python train.py --dataset="synthesized solo parts of chorales (CocoChorales)" --noise_aug=0.002 --n_mels=40 --targets=["instrument"] --norm="batchnorm" --depths=[1, 2, 1] --rnn_width=192 --rnn="gru" --am_softmax_scale=16 --max_precond_dim=1024 --one_sided=false --adamw_lr_other_params=0.0014 --lr_schedule="cosine" --final_lr_fraction=0 --warmup_steps=240
Rows from block 3 of a small audio embedding model, named by matrix and row number. Each number is 500 + 25 x the weight over its row's rms, rounded and kept within 0 to 999. All counts start at 0. Numbers have three digits each.
Before each channel's rows are labels from the 100 clips, of 14976, where the channel reaches its highest value: "strongest on" is what is common among them; "loudest band" is the band of the loudest frequency at the time of the peak. Only what is clearly more common there than usual is listed. The data: synthesized solo parts of chorales (CocoChorales).
# conv: width-3 conv, stride 2 (model.blocks.3.conv.weight, 432x288x3, each kernel summed), inputs 0-287

strongest on: horn; note B4; note C5; note A#4
loudest band: 250 to 500 Hz
conv.356:462524515519504524495469482479518503500532525514474497538470518490525462493475501457535457502491531485473553484468510493502512515493455548510537537457518486493480507470494563531490486490524519462524460497495539528524505523452503476491519521492508518527498541473464443476537486488514537509444508468519517537528496506518523506512518549491518523526477517507512460538528489482484466493504465499493492554531499521501478503497507525483492484520467506553479496476484492508530498495459518535513521520500475494490500526509502471490448464526491503482516510466524491525505548523527505521496497538491510509499479461511463447528525507506497458517457501524465531465480534523502552477510466512511482491478487544470489476479502516515508475512507445524487488488473464494516506525521503483538543530493469495534489464493487478494532540545508465522515438464522463493480491468523518511

strongest on: trumpet; note D#5; note C#5; note F5
loudest band: 1000 to 2000 Hz
conv.76:462459533510524511545490469519481508486527491531480504516491523476477519514485459465530505497552526481481505487490532502513519475521467492526448493481478528507494518518462506536564484500475540489544475504505554541492506521554519518472494498513506525533487530486485484521496493494547469527509532507491447511483496434502546510470499538484478537538500488502506538499471523483455477492515542483520503518509469520496442490513488493504507538471509493481555495519517443491481485494481518470507502459512503508532499505578525493511551490546545528470495524518511500488489524519513448526561504518517497514506478503510517549530487526510518516518488487481495485502498505489504505491485515517533488508531511501511474506480509489497483542537506482474481480436483498473488524467495479484485524490496502487509492485567511508498497525553469478494455530552507505527540478519488499539

strongest on: oboe; note C5; note A#4; note B4
loudest band: 1000 to 2000 Hz
conv.397:492510484516468446505517484496512510502526509493509496498514527463470493500500474497458459502480507481466476506508493490478489533496477492489511443484503470474513508511534478536477528475500506517477499465529530496502510482478503497521533514552492483491526518522492493516454493458520497505496519547516521473478455522479492503515483488474520513538509480511512488500508461504509473515483469530470527461496471508481462556475505517504508463476492497514504443434519480538481504495439538490486549494497563448502509515490519483505503519527508482470505506484512531449484471479541567469477467501505531496534469521495446484526495522511561473552488514503515498491451515518485542517501501491438484505542512532501479492488531499543499501504487459547502485526493518536444477517491515517443496496468493507527499466462493503501493496504544504549519545539466517504476531520513499466

strongest on: violin; note C#5; note A5; note G5
loudest band: 500 to 1000 Hz
conv.134:495493504533469560471557477533515463520528519503504515504484545460446544488463456457508471518474503464516490481486453513513542463509518481495489479503453529509550497481532532468452515505541509540497511495531495476513530501489572509532522494507440492524516477509481501460491533523512483485536488513508538501490500498508477492480539470465500507476504490492475472475524473556489544504542486504471519499497517469509476515509515508501532539508470509495522533565482509492469482574510485509505486509513549465520517484481484475518539520496510518509490455513534483507418513494529519496505507488534531519478499511530497500472517535528505503493545472506520478491464507559503503486533499521521495513521504485508487495475502478488515492547472524482480505501503484529514531522493505477505520503493510529517549455506520505508490494453500499490492495518497524514460509460494542533

strongest on: flute; note F5; bassoon
loudest band: 500 to 1000 Hz
conv.419:507533501476494514500488490522456523486502490520480481480475480544430505498478481484495481499477551490436528522539498531487504481518495549543471515488572491504493493493455552489487490499494492491543496517472481511504491487459534468474482529481467537532492539530532498507483473544510504481509508478470485536506498470503516489507478477525473510510533515465502503547480482513510511490546463493521498465513476468522505482528513443471494480548509520535467500481496475469563502512572525510467527496508453527468504505519466483513491522494500503470519465487496497462502502486488543539509508469515475507472493503504543460499461495519498494480473411500467523516457494503494499507483507504490500497539492518472488493473516515515490514525506475496499480484509480499502460541449478507472541523485489495515493507469510505467513481470505441509524507523540521513534440496491474533

strongest on: oboe; note A4; note G4; note B4
loudest band: 1000 to 2000 Hz
conv.182:526544500508486524453481481455461532494495529514509504530521464456484467498484463523508467515488487491521525480519513559484481520531505451491500470503467478460530506510521499550477506529531492457480476532531476484491484522512517474468487512508477505529496485499487513485568476537501514468490480552457477482521525546478472487466485484503555534502488502517503521536495487509469498464487491536539512487509476499492539507490477520523487510502527504486562496510504462499471483544506489523474445533457483491509549507492481498499549509485486483493558526541505518502506505523505481457509493460480507508478489484504500509536455516513508523501534538500484446477531502462458498542481491513485495492539507498457475498460515441504517463487467494481521499527563521562503481482477497479495501495499491523518503473491485501480500543473518483497484453504493492482499472500481557486

strongest on: tuba; note A3; horn
loudest band: 250 to 500 Hz
conv.61:477521450464500535510473464513520480450535490509462440488477491480496493468482490504523507539470508459501499512507512525478465511492518529500514516547483507520494483486434506503496476512493485518514501456524534524540524525476515516442462485497467484503507495526508486470496469483525478469481525513490531518511512466517488570471498485490501476504507520485480502529504492481518519488455518533510487514553471442521483493507503494546484520518492472502491492467503565487457510501545555512496475487513488481501483544500471458510462544472480508500463499484577534532476486513478513519485517467534507494539485535478474482476467459482455491504496528441505494485455507513515504500505528507514505487527475489521491493525483437498509509461472552494507473535513500493486493446503444504508489519447494498482490541464514516505461483481489522503493494499493491462507481481488486522

strongest on: note A5; note G5; trumpet; flute
loudest band: 500 to 1000 Hz
conv.217:498476484432573525518514488500502526513558484518500512498535508517523475486507534481498462488465486491480470535513511531460488465488467488488526553449452524449496487502530490489471524531519507509496479505504518511495480503508461502511502515473509474447523476479468508472495512486447449477442457513463496483539517483488531498472477517497546493518488510503481542451483485528506493473504545540479505479524506542497454498494492520481513527507466529509471485500510478513529505524486519526481542451502476527498497468477514513504501536478506524500490494488481487486498514453488500493501518483500488496516486510484503491533476543480469488510497494475517439498545511488521469495480490511537512506459544473478497461493501481548525513522480479527543530548496525501462527544445484479507502477555491524500451536498512509438465509525491459482510522482493527509485508494520520493

strongest on: tuba; note G3; note G#3; note A3
loudest band: 250 to 500 Hz
conv.233:518536469461514520471467478493485496534550521544533455482490447478531521487495462524461510534507436499508540530510481508507457510520462501496492495537513511485499484463469503517510448505514465527505491442476521535553488474466506497474468486537478511486532506526485473447484518465498489526481486516536510473511525473542499578474490523526530486524506496502498484482511480496518480514499461520486486553533461521505507489477500502510451531490541486456477449504520512483511513521497533487488490507525514494473473533524512487481556525536488497541478507464517518498461483534447497499505525480511502472542470531487506503477483516479461483497511532474437520480470485512513513532458472481482510486508475527478508557491481504499506513487513503481489469493501511523481502513504470537496486521503507489530500503493529492496502505417510555488508517502523486459508498516488492489

strongest on: trumpet; note G5; note F5; note E5
loudest band: 1000 to 2000 Hz
conv.346:486488487540558469524482510485519483492463483517538483516495503480531497445508492489502484519460508504476499498500483514505530508493511484469496494493502542545497506495473516533516467505508519527505515472523504488442554527492512529543471517523509479534478510511447501500446547492504487518516480526495489450479482513492524505469527514496482448493498481510506527484487517477491536506502510505497506464502502498533494472507493509487537514457514528526513475464496471514473517485490484492519503540483462480497477525511486497541478464522495532530476522520493482463484519479455485509533498486528518511492476539509512512512476472476483473530500497458502533546463514485519548489493510482576491515482476496499517488519486480452589547526452520503452473469507505462485482507516490539458477509506508478511509571522509475473500473521535484510480494482471571545497519517446464478

strongest on: horn; note C5; note C#5; note A#4
loudest band: 500 to 1000 Hz
conv.127:483484543487518500496518506521488501475543460462472514491490513491505498489507553468521528502520465523465495528487506481519526510500472546492499517529492497491467501539516547526519526467475539448510513532543489522508504495528493504467504442527527489485458510500505500510478485464521488474491471494460490512501503530540519529519504487474495517543487478512492463533503497502526483524496524466473485550494515509503479522470501509483490475483500511486556496539501486458451525503482489504520507514482541493508481538499464493518513468546511430495489528497491497482467494518535510472510471519461469489529471470533481490555502489509511541496511524482507458461497512463539508480430481512541524519480518532497496450542492490448517507454449492477508535466514477558565478465489515529491522521518515473451464491499515509528490520545508499490475493517495512494488514476516541492

strongest on: viola; note D#4; note D4; note F4
loudest band: 250 to 500 Hz
conv.59:472490483529502497502503497478536518557511529509494514483532486479513504486449477455534517503486506516475529493501487505530491503525528513511510505473469511509474497484510504487533513503493503492502441490506492491520461487480517513447509510497502531481525491469492503506490500533478539469513458440534487464474543560468505487472482490506509436497507515536497471509485522466480475472501449477515490529496475516521537491511510479461494488472494470515504499517479506472563428489486488543516485488537505519490488536506472499440470491541522520505506470489498513460482549490495490479524523495512507467514485491541516514491501541592487511488526482443538529485485503525520502476482492538527538482495477491489516522473511501511488530497486463489495470467443496516503553534531459514492518490531529546503525477525522539508462551472472493481509488515494471469496528548499491506

strongest on: clarinet; note D#4; note E4; note F4
loudest band: 250 to 500 Hz
conv.309:491537501505476497493554491526541495519525511473535523487518488499448557542501479503519471461473542497494474443471477474502515546516478523548522486519468465512494498541528468576470496501483475519549522460503466501533493525501497463506509522468495499508487503468508512524505467509514517507509503512475482491505505554474538497515496489503539486509516525483475478487513489500506540522470478519479478508505483477496467468475490512482494516486557480495493524476490466533470510493483544498508557502506562472535529482532515499502524499454531493521495543441516473531493504452488522518482500477552490513497515501519510514492535490532491492522506508455492490523495491492557502570498514508462463475491520496504529460493524492506508478501511474502514536558527493534467495452464526474510497532476518502521505496478490518501468535476539532516491503541502505503482542512527462480

strongest on: note A5; note G5; flute; trumpet
loudest band: 500 to 1000 Hz
conv.175:510535491480521451467493471524509540439535498525504494497501466484511493510525534483449504523540476535464496494576531476510506521510511509524492472472523538507546504518547481476546504522521525482523532477498493505572509515494507510527536474483519493495491513489485483496526481501455517477472470455541506441510511463540527502459504515513456472497503500510489516534499527474516526478514535500487499496515476503518521502478473520433465472496496530477489532504502434521529524484513490453509493506455493522495476456475507517512495553448481520476479476529464516508533510472498488481521544476528492492477494540478512528507516544464454504470447501505513482506489474474471490499474479498522498514472511505476538509498532540504515522512538532494514480524492491472486504538491487515441494515519511471501485522521519498534534500506469496510488496529509514471501541487546484487

strongest on: oboe; note C#5; note B4; note C5
loudest band: 1000 to 2000 Hz
conv.133:462454512502474486497461478515537495500515484474457513499499494498535491497503513484508505489534502512479466516533497455515475494488506455490494536485533545537494509464475472485513502493485505485490474518484488523498484477520505500476513497524527491493516452498474448488512528505489483517489499517521489477494501480490560501508497510465494471492491463501515466483489497525469528473518472499513494522519495502506522502548517493458493447522501526499499556464515501506497526516549489488499452503483507493454479527484484499476508518486510486484495498510486531477521483523543498470527460472437448500515495508462539446488520498463505493432570487537510492454539529495469551509477478485452496512489486477461439558511465516503463489482532515522490488474516549473482485526526523493502474471528470481495526499501531542493530464519512474544510485471480494499483488472434447540

strongest on: trombone; note E4; note F#4; note F4
loudest band: 500 to 1000 Hz; 1000 to 2000 Hz
conv.311:495498491517444546514517498503549513518515484537496494534514558509498474505493513503522501471539486483471538521466516526470488467470542491471495533499478505449499501507485496488506448546499532476547496485507557494464501523494501509526486538518519521506491472554475493548452510520557488511506510476515491482494535532479496481494497493458504522488517515509482557490491499522511506536482496484483466521496541553465532481504494490504511481498482482495506509528547523514504490479463492477528525467534478516486521521499523555509506523510477523527492545524489494482556493481512487501511506527490537509462529489537485531509503487465532469500488502462552505488493499501478473495505513462550542519511515485480478468485576449524480521537519491485526481530461487491511506519498492480509550488515508506490555519538484478527529519481529488487532531482489500569518527519510537524

strongest on: trombone; note E4; note D4; note F#4
loudest band: 500 to 1000 Hz
conv.152:485502495490494457546502531504470496483542485496477475474566522500507513505473528495536463480480472467486449481474474547472518480544485490510487538485429438483495501459538514532464477477494537512503522522471497465493518494485513526495500493509533479479456486510473451525501490517483501505521500502510471504492484555481468502491521489491478501522508519518528536495524536456465479478478516518493501518542497476506503498526531535492514481530514476490466492513501496570544528505539538480485553508521471515490509502457474526513485498465504512519479519506493516511514509471498515490471514508497504518519527513561500485514494483496474542537483513493485567482515516525537466481527486490489502472525489519513497454541533489505508441531506518521506503506526494495542491519489497494512558494486501503436523499449515543456453486478483487502502528523476503535527446525507502493

strongest on: trumpet; note A5; note G5; note A#5
loudest band: 500 to 1000 Hz
conv.214:524535536484533478513494494511501494498482501504522469447496508504510487505464543485516484432472485488456480465503460508476480517489525496508508521459479473469515539467473454494477486462487503507489536478516518473527481492520520481550492481488532530491552482499490472534497503458449473483461521461476539507502485491519535458466478494464529501491445499499459531511526470495475531517492502502502517542499526508532503479540496472488493510484526482501496521526496521515484495454545499475538498518546566465536494463486524472503491503519457520442478515479563462470514515541511519477512503509505491511504471496514513496535483546473548559486536512491479501458500497476477530551516492486510514538467489532498514504473520472521533519497502510510462463495535500509513532499503485503472515516504487466446507492483481473491499521537530503490464491521479497536492531468530493510

strongest on: trombone; note E4; note D4; note F#4
loudest band: 500 to 1000 Hz
conv.242:473513504496513540523511551501485485508511457547504517537541538514536456515488526438503499515446532494517468505456494503520462535533506535483494502511476511522493498500496478455475458515518519500524448525473511477458465549511456511518480504493485493466498488539541460522502485502499536504469525522456477523472461489503479446486503508496499525524539493485554526510474496508507500515472521531540487491492485499498461490502480535502472524548555477567498507524515487526490503497451464515503539503522519500501548480509540527499473551510489507464513501517528479458550525463526540496512472535474499505521557496484509491534512500522504522458524487505500492492529509489501522516497497526483482461530502477509493471503432467515509503527481508498524531488530533498487522496492538500531535503523476492484521515479493476510492538490514504500519519478498548511543505484479496458

strongest on: trumpet; note D5; note F5
loudest band: 1000 to 2000 Hz
conv.178:515469460526489507512449513520461492511493474498500511459504520458504484476477505513502434468503452478483523464512507474451507508466524517500534519489462537519521453474470510529529506508525517497495499496478430494493529507464530495484516460481542495448546487543495469512507479499487494514544494502492498485471496520484509488491508502488462514534494463544471520532546504498508430500490455485512456516471486482521469512483520525463532478469494489467502514498507475472581536491517512497518524472505487458492483490458458543510515503505470525502484524498514499501516502475525524462533478529515510512516499512523442511495491478514483520548480474486487500492500455506541471533491507486524504531523449486524528511487475507475523478506496495458536542524512511506474514533507481541479469482499502486501504518510490482477472468534577494564479510486484488507488484499500489525

strongest on: oboe; note C5; note D5; note C#5
loudest band: 1000 to 2000 Hz
conv.191:505505507498538449542491509479483519487453493532486483555527549573481490454524486467536499548463520476503481485519499537501493517493543469506482465491499523503503461496474516539506544490536467501520483507480459467527499539491538529487544543535511471498478533534516507498461508484475536501534511514512491492482483503540498502488489450532493531510479523482491484471511498516526479515525549471478496484515507487488498495463532554482518492537508542524520486470489483507477530491478537485506489503505553518501520476496479478468516505565461501454488556495483479548490479503452487505487510477509554497489516504461519492501461464504514532518467490504541580511514553491495488488516490489475500542508515509506507503498502494500556517534512505520531490519536455498491503519519491489508479466489533533555466502508475487505496514524514522480520491497494498490500532530484494476

strongest on: note C#5; clarinet; violin
loudest band: 500 to 1000 Hz
conv.269:519486524530507525488506502470483499540443508512480556484532521469521541492554466566517510499475526515504473485518470481492498514518511492494524525485482499472481490506512533490454494520515527480466521476526502451518533486481521493508482442496443494532510490485473515505511494533505514519525506475535491477514482455506480469517518464502478525487510512509474539476474512474521506498469505493529527506516498504456507545500504495523520496505483527510464547492453502516521490520514492495468536543528494489547506518510511480465511507536499492564510500489494541488499509498524484491443474518468535506479493507484479476476517467507470494445488487556447537575508481520530534508520548502535495537501518525508489520504484506515482503470499448523509555497476492436516478549447475484472513515489550502477472517492477532496494459536525518483481520511507500508499483502527464494

strongest on: trumpet; note D#5; note F#5; note F5
loudest band: 1000 to 2000 Hz; 2000 to 4000 Hz
conv.201:423497467513472478495490472500498470469483531506494500550500525466520493498504443487496483511527549486465464469547483452497523506472506457489501479492532553553516558499457493431544527523445462515496475487512528502521489471492505483473518530493524519482482516472479484475509505501506514515510486521494514511499492499488499449507462455441501461502489505513499498492481489518494518501565502518508529530486482515518516514520538520478517479502486461529521511534511492475504508487481460544508493476505494485432514509513473515494533469526535498525460503494523483513495500503491531550496447536503473494482511477506457468504498502526531524491486510520497485455517526527488507527527497486504473539483514513469500500509446522495536516514480485493542503478508483453477515447512471554482522468496512491548514498525518467525516504541461492544481492487491510533505483484491474504

strongest on: oboe; note C5; note C#5; note A#4
loudest band: 1000 to 2000 Hz
conv.129:501536510492501508520514497480503503501522477505512533475480513531533471475506503470502468542484489444480505510515498475487468551547483528487508469511513497515496468468501502480498491469502482485503479518487512556538502512461504503446475535508519458532519486502562499499512556513515482486482556484490526502523524487457489522481489544479482505499533490513503528493528510514481527487481480471539459492506492560457492510525536484451488493498499441567493506473488503538499519491503558523552513560494498474482505514481470485493508534502473485519492484529530474526484505506485475529517492519538508520531522530489486506521563502489483509490496444504481499488513530535522489486505515502517497528523475478522496537486481530494466453539486468522482491482493499523479553455504554478507506496493534501536479540472549482510499517460535480472511521524524493474503519468482446451

strongest on: clarinet; note E4; note F4; note F#4
loudest band: 250 to 500 Hz
conv.388:504502516485495513447518502501506541464499461521537504481507511511490475502521470493477513496522477512509513513519504506500536472519473478495499496508528472557517540494477492484478468557507509475466485498468490509462508487532507493487488497490461464476457502516479535534477481503479486524489486521513524502513569466474473488522528490521504532503488528482495499540460491537529498533502491496517515483473492500471458488457487478487470537508483498468535506516479485490512491484510499495491462481492435519459534492567517493495539525479583496488479521509478532518487439484481502482465485517525493507460513485474516504474476495457565455525486521495455517524580505492489477508521482526493525531522469513490534492525495504491538480471550488502454477508517521457484494477516491483488490446510506488513544452520509554470487526466487483511504478529548479490516492498487538518

strongest on: violin; note A4; oboe; note A#5
loudest band: 1000 to 2000 Hz
conv.10:501462503512438525541526469497519527493493483504488496497534504471512503487538469451486480472554543489546518458542498502475519506518511474535514476482485499493472475512512528473482518521499490486483477480517536473477524476466430513468509536497477521502508522514494478538470483502486464503491493510505502488496524458520499499510541461491538475480457499533509489507488555528502521536458479554510532486545529509483518494513510524499487497461528512523498513544448487488457551497474514498477485479501515514514504511475472491492497494516462528480545543482480487491467481475504523490510503528486496507522478464435551494502520543530472504512494538469488441560490480520492464542476514488458520499497482504475505513470525456531535534497511527515514546497513498496488477544510481529494461501503467515497496534548465501464504532548501479487481467490519528492499515490529511502

strongest on: viola; note F4
loudest band: 250 to 500 Hz
conv.218:555465517470503481526488506450486522513524443541468471505514465486514479503468498473499517483481509522488483523485513510488470519459511472481461497500502535503514490522513464472511446512495521548512454504497521483500506512488531548480496549526448492479503471482513466502481518495535556531509496493487539492488493531502484530481469522466450532483500511520490540476470498534487441493527487526517469479543490520519493583523479480491508495481498540515501546492506512503515521501512539509507475493466480500493488487477504456488490515568474514491515517450515508550460478507512498474554482488520486525491524486509556540499483522519505485487485488491520528452493548438497522473515497522466455536554507507511508522489514499493501521504524498507504500549513474512461517476494502520526489487499473519531504474481471534519490526481532547484506480492514469507484450509470520501

strongest on: trombone; note F4; note D#4; note D4
loudest band: 1000 to 2000 Hz
conv.255:512519512498539529478527497497469489518523510509487474515500500548464534547474496498472478496528440478471487493469526488470529507502500465491482491494517502456485534476527511511516544495469509547497495488485531535473494475582486511481493554541539533471465525494494521520486519518538535503507519510528504476504451533530465501494526501497506451498488484470550506482527525468492485475499513470492477469498510478480526508489520485543501505501515542470519457499528530475518525497524465472560490485460485457481475507490494490520486532474469460515490492507505490490507527522520506524497504477476509470492481462486552505536478515490494482480539443519543471489515532478507478509509505508492510445524471487578484498499483514484461474534519511482509477527482479537502504526524519511505544503510527506493508464461502517509473505477460542501511503495527508568478472551518536503

strongest on: viola; note C5; oboe; note C#5
loudest band: 1000 to 2000 Hz
conv.284:478496487522539509470538513507472495547521495527491514489498461557502491553508465516477521491500494506515504518474513423539486499505503496510507499475514493559516490503503534540456445516504533515524460488500506497489506524500511481473516562528513525503434482511467528510505494504505530502498522480474469475468498547493537464468545530503492510519486543503514511516541530539510486486516481485510489507495476551513506495517491514486509512464508517494490492495500486508460545518532472514465503531467501499505523484491463527532494438505455498527484521505507514526518534475532509490516508516479484497485486476466528517512498482520478486469544504465531493552512493517499488562489502499467499472521495509525518535502497507512560456531481521515492523555551484515505469470448497501541500485464495503474475508506470514513519521486538580468484482495499469481508456480445510492

strongest on: tuba; note A3; note G#3
loudest band: 250 to 500 Hz
conv.100:499470463454476487517522520464488546484522523474534500512504524478507491518480507472512526488453519502510524505503501546534503524486517471460506505524463512453552464523528527495470523490492475538430530529514531486512511522532501503510502497493555477488539486497482498498525498492439508478529457523512471509504528540504502509489491474500501506515505508514507485492504485491534497504532495508466530491510485479510489527507517521508465496521565475501460489497513494467471558476489532456503526495528524490492457462509475474503486482552509498483524497481533445511473499492472556514503495518504470505564478528518456483484505551494530541550472509490526522475459511501445508462495476467488522509533490488450460489516509471511497536480487487493511512482492490507488497510526510512504471550434476500508504498502552491497481497499505532481518519493482545529522568513501498450

strongest on: clarinet; note D#5; note C#5; note C5
loudest band: 500 to 1000 Hz
conv.17:501500477509481500492488559470523502536509549485487464512499502475474477513451541526471484548518475506461504501526488491522503525457448513484500533488511464535601515498479486558544515512477545534491486476495505473560551505553488526486533471517483496523479464496490543534507477513517506495520513540526500473508511536474469482505478515491522469479494462515519509505508488480509536538494504474502481521477504479539527493526529497512492455494491497499555492529503496502556540469499478485500494507498494515454484508486535497490477503492479523487497478543512527451508508498475503470493475482511540506541488547517497523508506521480489472531493474486513553467467468515537488451435468525531491483504511485510502481493518504496511482485535498491481493476487492491517504506523507494469477534519524479535519514512543497533522544482475473501505468488468533519541470487463510473

strongest on: horn; note A4
loudest band: 250 to 500 Hz
conv.222:488501504541509511479483557542490516547492500507516596501492458529458499523549529494511475535501478551509496518443510499489501525524471471455463561525521482514499480477485522506530515483475508472469486506471496492478516493480517506462496515510554520483475452481465542478461504548497522471496488506485480503521490549547508488516475492502508477498464512504506506536477499465507524514534526477538462516523474489494517494485529502509479482508466536493522467464469489514526456480536512457538481501482481508487464523517492504457448496478498500513502455485530502541520479519546529467539516529489494474511463459537492497517456517548501498512473506510456517533465514512497512509497484530498484519508495497512485503486506484521483485481551550494505538493477514573516482504533456477489496458500490520494536518488498490478458507530488498494503480485489501469494511525490491512

strongest on: trumpet; note D#5; note F5; instrument: flute
loudest band: 500 to 1000 Hz
conv.345:479474532483523545489500460505495476477522517529489512506508474482495456481475536513493514507530446514517498469539546476456512495546505464519500522479490484523545484507509511513516508540542523491500508467524526459500459491474479519489478470543517472489474572528487490505461479481477498502487517492504500477544475480466502503486537500446469497538447460509472530531437497504519508486510503519538473488517503473527516471532467498511470510482510492478491505475470503530494477507475468492465515460465486499542516490485483492554506518512524511505473549495489496481489483513504483460529488473501506463484470510504537545545485537486564503477509468489517492481451504485452488468496463494526493536505522537468568501522517524525566513535449498483491501501503495514504517496503474542499466498471508462481483487513489493487475506507472483512467540508543507484473466496489504499

strongest on: note A5; flute; note G5
loudest band: 500 to 1000 Hz
conv.363:521530494463557525495508509528501519492515560498501432463484498495501489500474554479491510521501518490497483478539537530460502506531504539501509488492525474531472505467503498443516464512477496486436495502469529551509535515488521522528487527458526497517449445485489512482551500539527529486501504490511489503545527460486441537512508526505489494500530496466472540478513532478504509495482517503544498448535478486528505447463507489503487491475498464567476501507464538489517475519489538488440509498488519526493532522493489498562478506470503548500493482474502511485500519515467469525463485502519486479529521540477507472550510503534479504501483451533498509500513492481470520493502525484524501449474513489503520508501486493530484513545498504544532493475513472484501537511500530502502526514498528473524506513493505509490508503475450539545498487515511476486524485545475505495

strongest on: tuba; note A3; note B3; note C4
loudest band: 250 to 500 Hz
conv.168:472461454486559508466484486485486472493509484483489499478436504496482517495533495503501451493527501489511526512518458456503508489499523493491514530520491510532494535481457490486539501484517493583501524470530532477512541522487512465459503520489502504494523535505515493493450515500497509479539521498495487508493497527534473516490504479517492534442500557465512474509435494486485504516534523516520474489509486523521545525530493467481483535510512469487523475493498451498537486485501483493523499494484522490450505495486503496470553494514456444478474455495480489509475511485451546475478490524508489510509517492497524461527500484547493490505516474527536527520526543494492502503531515490483453544511468488551500500475514505474498447563482490495490496509478486509455535513483507499484513547527520528539509512480465492493496521473529537496492518548454516456477485527458522519

strongest on: note G5; violin; note F5; note F#5
loudest band: 1000 to 2000 Hz; 2000 to 4000 Hz
conv.231:514474538523501475504438508509501462516474527504506480472531519483482543523489499468551536564499567486516438529532492445482498516462505512508499519477523463471491523485549510499498484496454458514444466496500486533514506484508503513497543464481498520508504500501550507489559519535492506490532519568504510497480475473466479505495520525506494498487507493494501499513493467491497509529538507482461491512513488499499519481528509498526495458500472518480477536506515498503510521458500483471509487532484506501466489467492514488485536483475499438460501446510509509509496417505483485532476466511470518499511496485511498500508482476503509524513489430461533536503515477532476503524512516513536504495508503504481516488555483469489510489464484455512508443442516496484511519459519543480485508490503509506510482479504451513482504435503498465489470520489473500542494529510527534504

strongest on: oboe; note A#4; note C5; note B4
loudest band: 1000 to 2000 Hz
conv.188:516509454486510480614471477518508505518532524487503484525559526549509522496494503484516489485476458521487487514498525531552550471471534474503503473494495564501495485528531520514472509471530511491504537482508481503494534518547510542516470528475470495482469494494461497505479504475454461530502498485463534499517523513474501498498460491534532511549493549501468484519524512493486486509485552521482526507500523516514485464486517531506502480482481476516493498508502509492463525489497528481496492525536464506519509486489519480515517486524508539500495511484497523462498503452483480489543506490497498459466513504488518512498471506470499537502514512492455493554541491495467469515556501466463548509542510492515494458506510493487508503497481467496497522493534532484492482496529458477442470476511512496472530576477481471484515546522494478507500481463521540539500480526498475530

strongest on: oboe; note C#5; note C5
loudest band: 1000 to 2000 Hz
conv.120:553506502521480487471482480493514498470525493462485488459471488473552475518527524472465488534524513493530516471520480487464492516507509505495443507469566495502513516496529516502461511522526484463474499464485467540494549496535477505494473492495497501500508476514515519482551459466491476489487552541510490522465506452495492469472506484502483483523537492478491511481536519498472504494511501495477468500499536504462476531523489472478488508473502527514485498453506489489516541502526479460525504513471515473480521533495472468466551527448521479503512472487540526483487527557507497455481485503478535502495484493472512491482499501496536465489480499547493524484516468544495560492448483520524480557495537479530489527478521465488475514548528474557481513496489501465473498494469504473481509448510481482525504499499506503474482501495478496518491551544523530531518471480521568502